A small class-conditioned image diffusion model, trained from scratch.
Model: 7.4M parameters, activation gelu.
Rows from block 9, named by matrix and row number. Rows with one number belong to one channel. Each number is 128 + 24 x the weight over its row's rms, rounded and kept within 0 to 255. All counts start at 0. Numbers have three digits each. After the name is the row's rms in percent of the matrix's.
# convs0: first 3x3 conv (model.mid.2.convs.0.weight, 192x192x3x3, standardized in use), inputs 168-175, a 3x3 kernel for each
# convs1: second 3x3 conv (model.mid.2.convs.1.weight, 192x192x3x3, standardized in use, transposed), outputs 168-175, a 3x3 kernel for each
convs0.41 058:098124183108102138139120188126166127124122124111150133116146142066149160118144134099119122087119109089125124135120121130126154112101125133144117173096122173103127107174099091128116124110111117096120097111113074115127
convs0.42 108:140144148121114136138176114138100169114127144159098089127123116162140088117157109152119089117122125150128115154116084148151124119118144123141147186132132142137141138129098104133129106126049147117140135139137156144101
convs0.43 097:113135133156106174143123118106119147133150064152086121117123115160113140134145129145119124113114131108094098127103101076113143132195109119130111124196092153128134170148057133091140099085149111125106096130134110146117
convs0.44 103:109150134078123144100176100124078119149150083111152129123103108116122106103166135134122115171128137163122123149135096124091076159108136138137107113096141163105158147147109112133115164183132131105104106127124150119138
convs0.45 063:158138154119114099126100136135135145147117098120115094162137103140133116127103129113118072105092108111151118114156152161067141093114124175112162133117112127149148085150134152127095110116142118140064093127102130085139
convs0.46 097:126121152174062128123111110138135123106150105155155090122120123128132109127134146097110150124122117085154120105137141089165143164117138135135142108180117123106124122180147136136136149085089137123118094159112125120128
convs0.47 071:098082116114133110150091126153126106112123108110091120137092137132107106122144085123130101081124100174124116085112154143116093125134099151145095128141141089158160112101111099160123147107159102144106158104088114151151
convs0.48 110:147136129172101122126123156188093158154143069160133111147093162140141132136121121131132099127146104129133140124128166149118146117131120098124095084097126138121167120081132128122119136126116124121131134088111116140150
convs0.49 080:121138142112184094141138087098124100133101141129128170136176099101079145114155131097182108151101117097133137144134145115115142117096100063144084140098151110092145177126141089130116148113111095116149136099107116132102
convs0.50 116:198147124091139124158142138145145081154109134113139121101124143101146139124098128118163112113117133126132119074096173116126136133127127090096116102102156130142123102113114118174120118119164128101150087116173097142122
convs0.51 090:158131119173116123129145117089107147165090118129125154110141114149085123152141106124124125143144136115132152109104129118124132113154133143120173134129078092140137147109128096139116138099170107098168102126160153146078
convs0.52 113:106132129139126113124138102108077133129173141138147105152130104156118114119136138183140149124087168112104133168108104123107174132171145153127100147122132138105162204162079133085170157119146159110119166138119131125126
convs0.53 093:102157131124159131169102159120151151139131149161124131110161138101090121140136128090089136147104123124144131141110147117164092124144134146164091126128123086146160148078156141122120115124125134100095135147138134150141
convs0.54 099:094132150123095138120113117122135103134122122118091174150129149129125114116113136145144115110134068129158146107102108165132096122094131141155184108125145151099110108150131068151065132173108091165120124113129155098100
convs0.55 071:091140103116148157099117181153093145112161121128148126162136123107107134154108105144117114141128134132114165153153139091110136126114108159135116099148138146162128133094146141114151138108097104181104104134128121136156
convs0.56 133:129137115150103109162160157163101110153123113152159117157096120160147130121114112123131089128094108131174117150133163124138109117158124144126111123105172113149126164090137102133093139112127113127136152120123103121143
convs0.57 087:090149130132141097110108060144140132115139153127113135070159147125099101127118131126153129139099142137109136150139126094106110085141194104110119156120149123152121141176120134121078129154123142114135088104122175092158
convs0.58 066:128105129157145122144124148129126147127142093156086124111107165118123167118100066147127130146108133123092168146145155130176145111152097117138164145149125117137122132110104122060125115103107137147134181138140134101091
convs0.59 103:136169115122147103111102113122196127127154120087197101133120141138130139148130138145132118095142146142122102082134112130099111114108108091161149111122093134130122108178106120106169116136117111150115136129168129122132
convs0.60 101:121179093141157153130112075121091091085194156112149130176118126140126120115120137162124107127142143127104129118153125119094143095165164147104140121094145138167104130116111149161129146116136121110126140139118144161122
convs0.61 096:093120161131067145136131122150139153150142094124126148121124132141139103151113136114167162121138118158095142146117142168139121074111162158127114095107140147129117097189094181105105139098152122130140165156130098098135
convs0.62 074:128119102120121135092156120108133147124104161133144117134076107113144179119112118085121090182109125116133132133078117082161171131119139153159118136155146110133109121127096142121159105154125117127148136150093097118118
convs0.63 069:141160129142156107126120113125138145119124093131144157109117181130104085122138122120105173117145162128127095134101138113114123119164069110164085139113098183108155119136095148159142120122118139122127099134167133135133
convs0.64 107:122125165106133121093151164089142112079097132090114131136095135145100148131134118144089101163099120130117111124151135133147094141117109133165117160152095142152133109112092165126116139141111139105136154135127163141091
convs0.65 101:099148138151091072113134133119068143140143120136138090141126126127160125122115124137153153124085085147139123157124087116130134134144147146109073161173135128085162148142147131065131149142112155104143106118082112107133
convs0.66 118:123130098102165158123132143126169098146110146102121164120125134120146117116147104130147131146124115131135124088193133145142051160081122137117137160148072190152122096116143172085105157160092110110120135107140173115109
convs0.67 109:148119110129111139114102174119140132103087159115099161110138107126128136136119125097168115124127143148120123104158170112096159136140111071144145114111148145128118123120134169108089136131123110135111133124109163117124
convs0.68 063:147122133117117155115119117093145090153136120098103108109129105139149146127134102126100171141108126118134113098124119136132097134153128117163121128159121093133127132153125160096085115093128125123089148131130178150161
convs0.69 129:171068172112162126128124117132091107152096110128165143140153128117125100129157147096113140122143140120130126107150080141136082155133138113152100115177122117139120091130122093126115120133132128161144086173134107139110
convs0.70 073:145147150112142118115109164123115129135159108141140115151103101113152113121106119130122151096102088087169129123189156106119121150120134137110122120139106128182102126139168102125129121126133117133128098118144105180120
convs0.71 074:140167167141091113098097129145128102141124122111148121107098154149117136117088170125147117092116123118120119102150145118128148153102155128128148142148147165144095135134129076138164143100115131075166112131142140173067
convs0.72 086:114123100107112102170087172108157114161153104140091118099168094061139113134096157124130134093144134110122139128174076104137147131130161142143169080160128134147122094138099129162155145123138104120137122113171167159117
convs0.73 126:128142088129176112163117141146090146153142149139139131141185131141107153126114144113136160124174129150108152144108141097150113110109166133134137059127147168091127141172159117105143130123115097146139116126140122121146
convs0.74 099:105158134157098111115115129136121130166089088109113156205111115119128126136129152105143158112137114152100136177102131143154128092139157144156090133108123094164171186088112087148138136108143129098143140143133149123163
convs0.75 116:103122167119097177106099129124119135129089165115117176100133113133126127136133134088124122115140131116137136139109129125112074115140135143119161161141070118153176133131140106143139098111155124089093146135135132135118
convs0.76 127:141123153146117159124128134111134184157151113168105112161122110093150159137090128093134125139119105123105120154148141086115127146111123162169128119141113115097136128157120098097129174157144106130097130118166131130100
convs0.77 069:112164095114139145138086134102140115150101119105146098125149155097132134121113111121106117135128088123129103165145132146125101140102096129132145153151113147136143104146108139116138135154104153119165142099114103156142
convs0.78 115:123115127114112153116083146160125142104129130148080148109113121137126110114142107074185127130127092146158130142152175131113116181084070131153131120131158147129163108107139118164137089153099097112109101133158129123111
convs0.79 096:125136101139154156088143081112149157081114107144141126143084126132149093104175140101119151150135118170133096137135120177133091129117134114159116083172100158090177107166110100107129092131133119109136115158106112137137
convs0.80 070:152141135077121156113112140137124112128142160115118132147089105091135182142158112128113151126091105157163120150111127111166117103108118167177087135155163163134116112128144142136113154149090123157143119150178122100132
convs0.81 070:130068139100124147118114160101126133111135105115129121073092181163114100129141142097081175113142101099130115115129152132125119113105125144129101128121106108123181122129103122127177120111148135116124177167086111101175
convs0.82 114:149142174091152084137189116131111128133147133125108093138114145131100128141092173147164167138132115171132139145141133139097143157095127121124101147091106137125108135122147157117134140140104124106137135125159166119092
convs0.83 107:127179100126142135129146133086150128127098152108098146162183132113123115104090114125138096127130092126168159136117152120173149122145131127147123101152131121134160168119124144107123110139153137122128099133103121134146
convs0.84 105:124109150119110134122088108169132168104090134140106181101134110130115126115155118163170138144127068127069101156156159108119108147124126135130138125120122200127137155140160130106136131123146123084125149129106149109129
convs0.85 107:140156148188117089129144108105136152183144120110138151134131119146127122107136124174128119153112107130113146122081104115139125162115163118129167133127145132137127150106142140117134119054101166153131140111138150126158
convs0.86 073:118129102169095109116112121140164120107118131129107116110141158110132107137106162129112132120144107158142136113146135116105150144139112134143122158171094167098136128100150154110109116107113128154173097096098157123180
convs0.87 112:122128121119130034135153141152146089114133133103128107119101114170139120144122119140141118166124104157159120105138115146131127101097159131136116149112131119098117099155125158156138156165077103142131146133101130090108
convs0.88 085:149126140116102125110150166123118142122090142166101094166112140089114105162137169154149123106137142094127122146116140126185140165082126104138140173165139097096114181080116139126132115122148161113096183185131154099120
convs0.89 112:098092101090138176049122147081120127055133135061114146102124114111143114096149114144128135130117137136106137118083170112110123125087104139148146122144166151120129159120131108119130102130146139132132137129152128104114
convs0.90 114:168102138129136101146132149189137081140105156123144120140144146114133108148094133120130077122124107174106129113154142135156116118127122146149084124154153114112128150141105114165147118150173130128145123155127131148124
convs0.91 085:171122155153120107142109149099104109146083098145145075149030147111113117128178119135131083152139151151121117149112111131129149150143107143152075111142105171137137088131134129132131147130111153157079146123109125082112
convs0.92 106:136123144163155115123141153120111161150151115134170100151085101135136119138126163076118190135114077144167123144157123115169134105134202093154112090115122123093131152153134124123146146134099100123117099191144146084140
convs0.93 110:148116121135136141169145135163106102102137163131099177139128138104105113136141139085153163181136075154106152107118112110116150133103126135099105140091145154129101121166152170113108119148112131135137113114155159109096
convs0.94 121:174125141122114131107120109136144125132128095142127118130148119135136110127117116128087104109136142115149172149143145090122141149140133147169194112143123126084154105142112133103158120139106105114084127131182122139097
convs0.95 072:135101149113122137136136117133085159113109119105124122144153102137111164090063178081099122113150147132134147132147159133117169097165170170132135150145143142129133104139103095131110126120144159150130120146141148096159
convs0.96 106:127117139133132165099096144114108122138147126101153124104140128174067138142120109143122136123127151131104121098107116177130140121110150136117106102122135111090155097119092112151178083147134106114139136152131090134135
convs0.97 123:103109197138103170137117072149073159082099144128086161144119102135131124146150112120117163106155143111114141143149122185110114103135136179127128082149136088124149102118186087166168118103140122113145117139109094146111
convs0.98 112:166122146141122124154118113159111119121074118137109119124134148089122125131117155114132153115130144148064090134111136132111159086111148168114148113131159139126123110183143155075153128112126161116119129144156093099142
convs0.99 127:174138166090118137116148140083125143141097168135076169115136126112097113126114130125117131128161168110111136064080167153157106171118092088097149146108125110165163167087127125128174100141170101133125111128145100113134
convs0.100 080:154115094119099142130111159123106115123097118114127091127109099138105109181124154131145100140089115126124141116168059146124115148144082151159130136117153136144142128131155171104117110126160126149143120148087126122135
convs0.101 092:128148130121132123127097091129086126137088091121123109118179140106111110109085108088143138142175142120113137128138125159081140120149077123159106107101139134136102146147143110139116106133138135188174085098116141128094
convs0.102 114:141137151104153096110125088123132162123114119124137124171126102141136133088126129138117130172164129188084138136140130151174150141167125107135128170116121166112129108116123145104129132109120109112147167149137157116099
convs0.103 123:140124163143138140120111138141166153150107114128109118122134135140131131152130122170137098081136140117123150166140150124115108088113143105128118092064166164145106124147143158141080084138137137124129142120120103137131
convs0.104 127:125158112145128159166143176131131138137132138135145134130146091140128150123113137122169124144131097106109151101087158147142093167125142107086124144107110181148123116137132125164124120144098142120149145146101170077078
convs0.105 114:148139095124126091124123158138114174148147115142106094145132114123140119111158126105125162175176142160106186146113131104130144141157122127109090129104143179130107136120095114086136158158155170096117154077121133137117
convs0.106 111:129134095110151113118139151115158107099136125111120150147158114103133086141113114109095118151137121112131090160146174135108184113140132132163134132099137095093100120137147136119125138153118144113096080116162116141104
convs0.107 103:157173179123089151146157122125137113123109132146149137115116136139117123139134135167157149171139144149160114131158130166136119131155123103108126101143112136159161155116168120162119124110109104150149132134121128132163
convs0.108 070:108138136145157134132138144113124163107119113130137112095155092120136171142172143116124144132160121126101145135103126149096160136143161120092129129124099140124108113148156145115097129134159129093156152165053138157194
convs0.109 083:148119150140092133135166106119125134094132163105132160125120068114144109102207102133116144104160139156137121152104158130159120130084105127127104131086110128128130109143085083147118131100077134100129130130124093146127
convs0.110 079:105143156158122141152135116140147129128121110125089110159122165109152101096130116125143137127137114128133120120095154149159088116136133113116158166165095100091138182100147110087089130117149111097150099147138137145116
convs0.111 126:169136069114133150105148121165180133134130106114124124137172135090106158087099136092099140143108118174129156125143183136140138143120090139128129134133084160118139097130170154087130161103090142119114154087134128136148
convs0.112 109:102178140101110125131149133081114131142130130123152113102125120146111111135160117193153080170142131140128145211111133162121118133116165160135112123147072142146100190110121164144079132083141138097124187122099125115130
convs0.113 114:130091109094064183141151175130116157102099102143110117176155148092106120128131143107153114088129151162118092129148151090140152140127112128158125135133138107140123115133108096110137143128141155112113122153135100139189
convs0.114 089:130173157165128094136112142107096149126106123122089143129138106174094118087134124170118134131124148161129114134095125125132118131152120134076152142097127121119139124136109124113175121135162152098137092143106085122132
convs0.115 118:150091158120087183108161163160115141123126126145139120139127117099160137119093145106087150102156109096092124127112128149143067108153133107161136132136102087144138135173142114165171106098151080174114117116148128112130
convs0.116 100:094133121144107136141147153181145127113138144122093122177103107134099159127124167104142167132122155125112123184123128130121132159146126179148119132100121106071129129168102119096124141103154134103128127144136142121137
convs0.117 099:130140140153102133107151091138119103148099134143105130146127114103139127109118161139109129158111134180085132099127119142158150143106033158080139123111106154113110140160101131106154142124130156106145136119127152154141
convs0.118 086:127095178090145123108118136112155098121096129120121153085098141122084142141113088112182145118127112130109117110106161171158103126111118142137088141082163164121128176086149142100138097165102093128113137099098109141158
convs0.119 095:125083131097161194168133134163109096117122185140099116157148128138068133106130110080133131179130098125120086118164130150055124101107169100091126143109140080123143104135137116148124147097103120116111125151127111130120
convs0.120 102:132117149128082138104129133188194111141122084131089149155109109120124126136120134127137165147142147136109152124223129131129126137101117143159105098130121125119144114145146123134165143045127148121145138163111101128101
convs0.121 134:126158162119127158101102154127124154134135153132096138096113138123125137127147137136147098108105116122120131128149138084091161118136104128173149065113123145081134140112141163101082116166131136145153092111123101150120
convs0.122 118:130161155140136137121145133130114121170122142128122149127136133166115159134138136108105122143173118114116126112136121149129140133076111144139120141146133139120129098117126107158132130138143174175149102130110167116115
convs0.123 122:104151160125127136181103120112140145125095134139153100114115134153140118163122139187090120136107151100105152198142108167103086105116138191132124135125111128096143161125118180159133124102128140148106180105119128118125
convs0.124 116:132131132159144103134102151126121140110086088145128110121150129146134117141128131093102109123108125109125165129150168132081162128125156097134134141103153106125122128094139102100105166152154115128128126132161133112149
convs0.125 083:170149147094126119150108125144124140110146120107124129139111117188101125100129144156162129124163112113117143112136129090103130138127099089144088137134107124100137081119116123148116082107117123135142134126141101131148
convs0.126 101:152133215123148148119165117138115112096173103106158132114132125112144119154142143135157145104079106140175152132139115159134103156105120114118091145132088135094136174194127131109116165148121158133121117161116121151096
convs0.127 080:136174151100115168124133162132130098117124125136099169165098150140126152087130137110161159107153097118129119159110122160132131130157107127155145124101109134067103127128132092104137100179148114112162136109107124118139
convs0.128 082:135141129143141143152140158171124119129118108117099148099155109132103172132138134102136136122140157140142114088140125109150127142109126128114119104124106136076151108098146138147088142116115141127157101138107183091164
convs1.41 034:167155169159132169211155213126132112128132119118122113125129157111122144143131174139133148136134144143145149146142155137131150156155159101132109120137111091119096116119120118114125121117116100100101103098102087079089
convs1.42 108:139101128126107119149093191161145134132144135113097135110143123136132116135140118130141101087145153146132099144123133118108115103146125165115204164108087145105107115130097113106137128134163148123094157107122125145129
convs1.43 097:102165129085146145140083112142134129136138133131114139140086173164080128166085102155132144128162135155132139133094143145105149138141109137113115173087150085125088144127099110161118117130130155079133127113076148178128
convs1.44 121:139106120159100191096105168108112128126103135127127140153122085157105127111144121087136091105115106139145117116138071150109115099121110174138140128159079166128171108169147109154124096126109134137112186159150104164134
convs1.45 036:150131154139146155175158189113131124122143128123127123141116145147112123176157147148131135135131132136167139143131156153138153157150162117130112132123118106097079127123113126127121120131118109122132091104109104086091
convs1.46 084:142117130077102095101186155141122134125140129111140125149105161124112198099141110128131131122138106132095142130124135141113118125137126155170085164149120075191074114132085100121162149120166154136142124138095120158089
convs1.47 034:140129165138144156187172197123130116126130119120120111131116165120119155139120166140137148135136147144141149151146155141130147158149156116124096122135101091120097124123123121127130122121122109106102109103101096079087
convs1.48 086:154160133099098175085136089131123128139130135139143123159119133129162170135109173126148141125119075108143153150155142149112149122134166081159089143142179137166139150147109137135113127082124131135143112131100089118084
convs1.49 043:185110143136079171120153223124128117127129118120122114089106138147148127157149157137133142136135141145141143150146150147139146155151154117127124122131119094119098126128125126131130128123120113117115116125114105109104
convs1.50 123:114117145132135095145135125123143142116134111149113125089139099157125148123105132167155128130079140153152131149142106123148137121108151120134124074218100122150108094140141166107128150135115131118075133219130136148140
convs1.51 054:150090111174066142104086094126127118127128122122124116172115174100146214092108179127132139130127130138136134135133137141141142142138139150098111135136120141127148114110117113110120118116119133113119126098099112099111
convs1.52 152:129134106117138103142071162147139136154152130125092141119138125163134128115110179149103102096143136116102113126103146140094123073145083143134166179127133114108133120165137116146101111121135128125136174112117121148127
convs1.53 080:085123087087140126103137129121128117110132142106113124169095103107120104099137149142125139135150132131130135137117123132142155101125134053106118178115155095065077160148109147123127139127151135128100099123095132179177
convs1.54 086:181173130165103136138118117124111121127130139135129119162112086184116136126142102146128147111135138135111162103146129105144129103163133124102082129073109165124106122159117109148118139126110102131090072183127092205154
convs1.55 037:170150184150155141176140138125131116128130118121122115127117166124138172143122158142137147139133142144142151142139149134128143158148157113114095104127107082114101121126124125126131122121128096102102100094101094081090
convs1.56 146:147105140114113094123146201154135139148097109121143170157134120115157162127103088117123097122136109109122103104142141125114121135156102137146084118139124126123171128123124145087126128167105121133160106114143135133069
convs1.57 037:138153158180193175158175189124126109127127116118121116127133164141159166159149172139134144136135145148145149147134145142123143163149156111118105111106097099097104118118122117123130122118119109105098116099103108081090
convs1.58 033:137118150123123142155147182124127113125130118117119110136125147128131138138140161140136147136134142147142147153147153150144151160155158116134097125142107088115083121123122123125125125121116097102092097097089093090084
convs1.59 143:142129149121119161148128187136117120147091113134110123129155130135147110113130072148103093148148092144112111129145148125136136127141093114147147094173119116103165118146158132171135143151073121140145107154149109187128
convs1.60 108:139141163089110137149120188097123136132118133151117142151126084166151119191165106138145104112146112118118105116150126138148131143147120167126148145143141153145134148153164105168122077154104145120105140182163123128134
convs1.61 093:145105133108139194114107093142102142123148134115120121129128167096105127116126188125110118122128117085120141135119169180132134107096097114157090180160148096135078140145091098145126141133123089144131162111083167172131
convs1.62 035:162134175154154167220188208123132116128129118117118112121121159104113154139135169141135147134134149144144146153146155136127146152147158113132107128128105095117096124118121113122131123120117111101103114106094096078081
convs1.63 040:163152191133098190217162178121134121124132123121113110115127159141137139147163164144135139136133149141133142155144151142127140153151161105124145116132123074117116120121113119119128122118122118102090092131108091094099
convs1.64 115:152099115139086161129119119121112117143132143125125117120144082118134073135121143121155144130124110142145130152161094143137110131127116191143128170108113157084111130133132136108127103159117139162063150117113133171133
convs1.65 104:108126129120182078132145147146129132140134115123103144098124121172123085121074180157104153098142118118147124096099158133109144105120084131157082189089155130138078149136107103152121123090125116108149145069100127130115
convs1.66 159:122107125142142150116177118120134138108119103169133129087108112118159129108135084103154136118123106085165151131147089106150137122091133139129111128105131192095151138077143136125120123179125115140103117136182131125149
convs1.67 117:108147104076177142135141098107131117125145116148114141130114075119153133146173186129165153120082151121144097143121107099143113148089169166099109095137096149126126142134139152128138092182138131104090173162142100146148
convs1.68 040:135122146098105186206122193125131117123131126122123118130105160108113132117099135135136136134133141145133146144137148139130138146145147117135112122140104093127081121129115129120122124118116107113113113136122105108096
convs1.69 136:130125140124109142123144101121117152141123119121111144116075127138141132154131130171114067147145096126155096089121136139155130099127106055144139122133157104122179142151155160148090155151089095140139123161126138179109
convs1.70 034:135138155143149139197164186124127110128129118120122108129105160127117147140116159140134146132130140148142148149142154146132151162149158122130103129127118089120104117121121119126124121120117108110110107111103097082090
convs1.71 036:153138179150145160204176191122129115126129118118120111132125167115117146132124155137133145133131141145141148146141150139131146155149155110128094114128105091114089121122122120125127123120120103102097105099097093083089
convs1.72 048:176057168128173141174208105124128117126129117121119114122160126150115113160105151139131142131126139140140142146145142141139146150144150130127086115151118116135100120116123118121128125124124110112092114114093113113093
convs1.73 124:143131122124105145122147201137118126141125112120137137139108170144140130135106133094085171144132113086121149135144146146110138151121123136171095119147117101139130132115110119157097152118180132134151094125128153108094
convs1.74 087:132115162138099143159113154130122143119153120119112116125097174135088163123147162151117071130161118135129113147140146139131130105132131136149173141142152076150116127170088119125133114136093141128166151134082124177131
convs1.75 149:123152120082123146118137116123121132108153112112132112129124128148137096128124128139138124150127178168093156157066141151129093096101144131128074133090128103123126162152079127112125108119160117109076146133110137177176
convs1.76 138:148095131113134096054108136126146100165125142083118133173138115089087161149122114087124136113101162117138131146129106106113161120110122125138148149148071114104166119113142126120094097099145157187152090105097110158152
convs1.77 033:142124158140131148188160185123133115128133118119121113137136167123138159147145177140135147133132151146144147155146156139129148159152161120123103129137109093128103118118122115119131122114118108105103114106106095078087
convs1.78 146:102144139120156149096087124128153121123169136113127107148128121092112099079154142137104124173129141114117138163097115168111153114086133127161128112108117117117118122128092138139145155130148151132086152111075147171177
convs1.79 083:102077161103093165097132115137133139126134145119115113131100171092099136149097122152122094186148142145136149133105127140120145108122135103152136105126168110099093138128105137152114145135153099122097086106098117212160
convs1.80 044:171171123128162158145080160125128122126127118118118119131127162105121173101135135137137135132131143135136143150144151139130143143140143114152107129142124124133082124122123123127129132131123107138113112120097114117092
convs1.81 036:143101193156149117222128151123128114126130118120122111134137136139141135150163143137132143135130137144139146148142151145137150156151158112143113120149134099128101120123121122124122121120118101107099104111105090097094
convs1.82 125:148118090110134130158106152122117139114129132139097120122128132125115109160146137092155101137144114107128125133145095143131105123126102176132144107141150158138157140148146137116087117143118127160085166152098142182159
convs1.83 126:141149098136090139115109183141158166122107134133119147127142101167100142166106105147068123141095123107122125104166109124184124129119111172139103146103140115109082113146155130130125090138143114110121111154132135184135
convs1.84 140:121089107156145151123101134129119108119139142114125111169109140145116105118148097113119172145154152172098143127110107165110128117107121129106109157106112081128120136148081139109152104128128125149088127108088159202167
convs1.85 110:183131135131134098104107142168138146132123131120123131149090136164124125160134093132078106123150154116129137135171120122156153147174121148156162138090112135089172111142116117126109145153130095092071080133129155144137
convs1.86 047:116152158116105243176153210122126117125129119120122115113120148133112132121155144138133141134130137141138142145142145142137143152149151127138124138154135094122111130131129130134132128125124111114103109112108094100097
convs1.87 122:153108161140075188132119084136132129124113141110089110126139129098130109132115091118127142127170097108114156144131125141161139144107128146141121129202148133102124123133121126157120145149127128159102123149074176192152
convs1.88 076:138129124202171094121120116141134130140131132113112121145154105133118104110108143154161126121142153133114105126150123137165127099124134110124180183109080113087102103119142122122129123143127090119103092067098135178153
convs1.89 138:108133124125125122128146148145148130136156121121139143157145139109168136105149121099132072108139133121136126124128146111138157097146156160135163120132110159121128123130109151071132121136140099123074087076115094105123
convs1.90 130:163099107104167156131128123118101132142147115137107133138099107130106127121138191130114116108113110126143127142099143151134137100137164102159113141063145123134117147148111139118142116167096136127083150147128115171149
convs1.91 049:124128150151115201226115159119126131131129122121125111151170112149128085134063153148141148134133131113134114141139146141148134114147151111108108130162128082129109117104117115133105122127102088123109059088095079158096
convs1.92 122:105094177103117153093103126151112151143135138130109140128109131167115124105143145118094114127145101128096122126136120136136144099107123123142152129134164149119132137137104122118141134155116113143106093073122116183136
convs1.93 107:182118105141091153108157159130127118126131117143145133113127150123119113094150107099139145147077120102133150129151118121124139142133124163116041154143124169172087126085128148130127093133151106094132180148137121133118
convs1.94 163:120118087113131122103112112114132113188149143082108132127141108135121177137118112081112182162090166117135127134123108081127134102112126132126150154124098109103105128080162119156122097108171145151156110117117109135142
convs1.95 032:155141145183163148198166177122128112127129117118120109136106152133109143150113151139135146136135141147146150150143152148136150159153158119140106127140117097115091118120118121125124123120117105109096106106099098095092
convs1.96 116:133139175120123148175111109131122135121164135111112129109083134103156110144141163148136160140129131147119159131115122199123140102145147123141112112183159100179090109137125097115139139106120116103087117137081137198175
convs1.97 158:111091151113132140152140085143121129120162145106129107136118139114118165126158125122152152162120143175092159119116134215100141093118120106125113156131110052117133127169118144118137149129140109095128147112073139196185
convs1.98 097:150134166069081137146120218122117126135136119118127140135128151072160135142092114111110161138131116107125152147136147176114130120125130110161079112159137133094078126102112123156108131122140095152135135133080148134109
convs1.99 152:115120130160125116162091143127137140091120111154118121089108142117144107141128181158161124154083179181141111197097111095146121115122156119114139140146139114168107105125146123114130142151140129123062141167120112138187
convs1.100 052:102110132099099164108173156126125131116133126122129120125109123122122108111162155127129130135154126127134161146124154161136120140092150117133148087137103112028075109131125127136141092152154103127092148115112090125162
convs1.101 040:142094180153094158156110168125123119126130116112116114152129118129110125118110186149146139136138148149139143148131143151128138161143152082144114162129117098093084119110107112112124137129132114126113108086088116107095
convs1.102 096:154128200132143154088103138120110131128147117133129144131102126123093150155116233135133077119116106106109106121148107130160128143152139148121173122161079126110155139139139121109107115107075140131118112165155100119098
convs1.103 126:087148106114170143074089115113135117135107149119118122132144083176128163140146145101119153123103194137125132127107100104175175124103126157132121144139057126095124115137152143106108097144141153172098109122126111150149
convs1.104 143:148104127105145137142129118118121146099127122151132133123132072113135164135125101112150105132127120154149121143159059117125123114129117170142108092143089145103161132151147139114113107121134124159042162179132112157158
convs1.105 128:110130133103123117122081147133127124154140111122103144118107100123114117140100164102131084101142095099134116118114146129110159102147083120117134189084119124120080138157135075169111125135114123115134152095117146179130
convs1.106 124:130141112153094123111104144121117128167156152129083106148133116116087123164109148148098178175062119151144136132118122116162108099113115135093156116138141112105133139117135083133109104095114139131128097081103086147107
convs1.107 090:155101141129120190150111125131126124118133132128131116127067123089107151132143076131133102156111131155138121130147118156156102124087114140152138080114139072115115128125134142114115099165117115090096129148111111173138
convs1.108 034:154103153124127153172154187123127114127130118119120110122112151123123144146102144137133145136132140145144149149144152147136150160151158113131091124134115110111081120119117122122122123121119110109099108095089095086090
convs1.109 038:128114179137099146147175200124130117126131119119120112137106145118111153127134139143137145138137144146141146147141150141136145153148153103137110111137112089112094119122123120120125124118119111107099096107101099091093
convs1.110 053:139114202179105134239122150123133126124135129130113115086125154101127129140152174147135134140136142136146138149142141132144134106139156087180156143148125077140110127147125115132149126118122085140085058167136101139122
convs1.111 143:142108096080140174117109084079123140145140105160092118120108135090152110151151142096143136137089093054174122130149106131116166130090124142122099124162157163104127153082131120137119114151120113138142118105130134142158
convs1.112 093:149096099107137122119154183126134125118127138115130124131127146105139153110183141139121138131147139179110109150149154154156105119147131129124109119147091068130147122127107111110144159110126122101049089133038118116122
convs1.113 118:105112141133106131150033103114122146133154126128105139128107105126137128118113191140160137133107120130144112127130110146116137102131156122138145138161142138125085129142120148109145129129127130151089129093148089166156
convs1.114 034:158143164161164173170168185124128114126130118117119110118120152105123138133124156139135146133133142145143148146140151140132147155150156115134103129152122098124104119120119119121123121120117098100096100101096091086085
convs1.115 130:147149118081124155085119121105117105144146125110117122124126141102099148128128108116135139156116128114156144152110140167108149110108138124132109125127144117098110157156088120108084101142126111140124155129085140170134
convs1.116 099:124129149141143116127077165124107137128150144129111128128152179131114121132110133127106122120134103116128140132137153171144142111150105104153166118130189093152127141168079096125119149119102129137121130087085156200170
convs1.117 086:103147170097156074074148114128126131149134111156124123079113139123165132165167116147137172137107114091152156142139125131104148127127143092119104108154121148144121133108147142131134099141120091109124121112131084135113
convs1.118 034:133109145145148150199174181122131115129132119121121112128128162134134160139133160140135146133133144143141147151143155144132148160154158115125105122130108091123104124126124118125131119116119107099100109105099091079087
convs1.119 089:166096124060127180139111171136117136120149139124129116127125148087141137114121204133119141107145116124109181142118159166149134102140120127098132131149136075145075120160118070146132130120111118086115134094081128165139
convs1.120 120:157096130141072167135122145143111145131158127131108125118127160090182147157137133100109127121145083106112170128136163178110123119135095083141134178111166085135106134132114076165141114138139114108152167095095128190118
convs1.121 166:123137089158123115108094124116153131133109134090132118127144117162071145104184107111129156100117163125142112132122112116184156122074103155135115179121081116116089074142136165101127126151154151151096095138132145156157
convs1.122 125:131184131088137176075117090095100109152133138119142120161164096079100137136141142143141162143101145144108142137150099146087103105076121100119148111149096123118106170169117119104102078107140124150101168179133165115123
convs1.123 135:124149084125078131132154188146143130132127150100125122166130113115092131135134111116130125098157151160103117140120128115147112108102113172117174176158091115099154098166124121125126086110139160124095109138102122139167
convs1.124 130:145100074140149123109084165134146122155113139111126129131145122138071132147152117158074190165095160157104136119108106135140119121110126136092130138167102109062130105114145114105104095136129133151142075111126100158112
convs1.125 040:159079133130127173158142204124129119126130117119119108128107155117159165163150194142141149134135147138137143155141148145124137151140149112120087118130088095112118119116123118116124123127127106122102113112108111089088
convs1.126 106:139138099140118190138089144154132144131128127146134134170124120152091106146089107105130132136159098132114113161142107145167139149123094198104160174138085127192118128125158102197124111108134157096122136127122179190137
convs1.127 055:157136109079159163151041146121135131128134129118111113094130156109171146144156153150134136126110146134129123152139136140137136119131149084115110175127133059161072133137135124118165129115113077115108086107111099137137
convs1.128 057:154089118113116202140136078114123121124129121115124121116102142102143146114152171122155148117114110123120126114142126139127132135110143112134032106150117119136107137145131150124123116132118105146111110116129058143126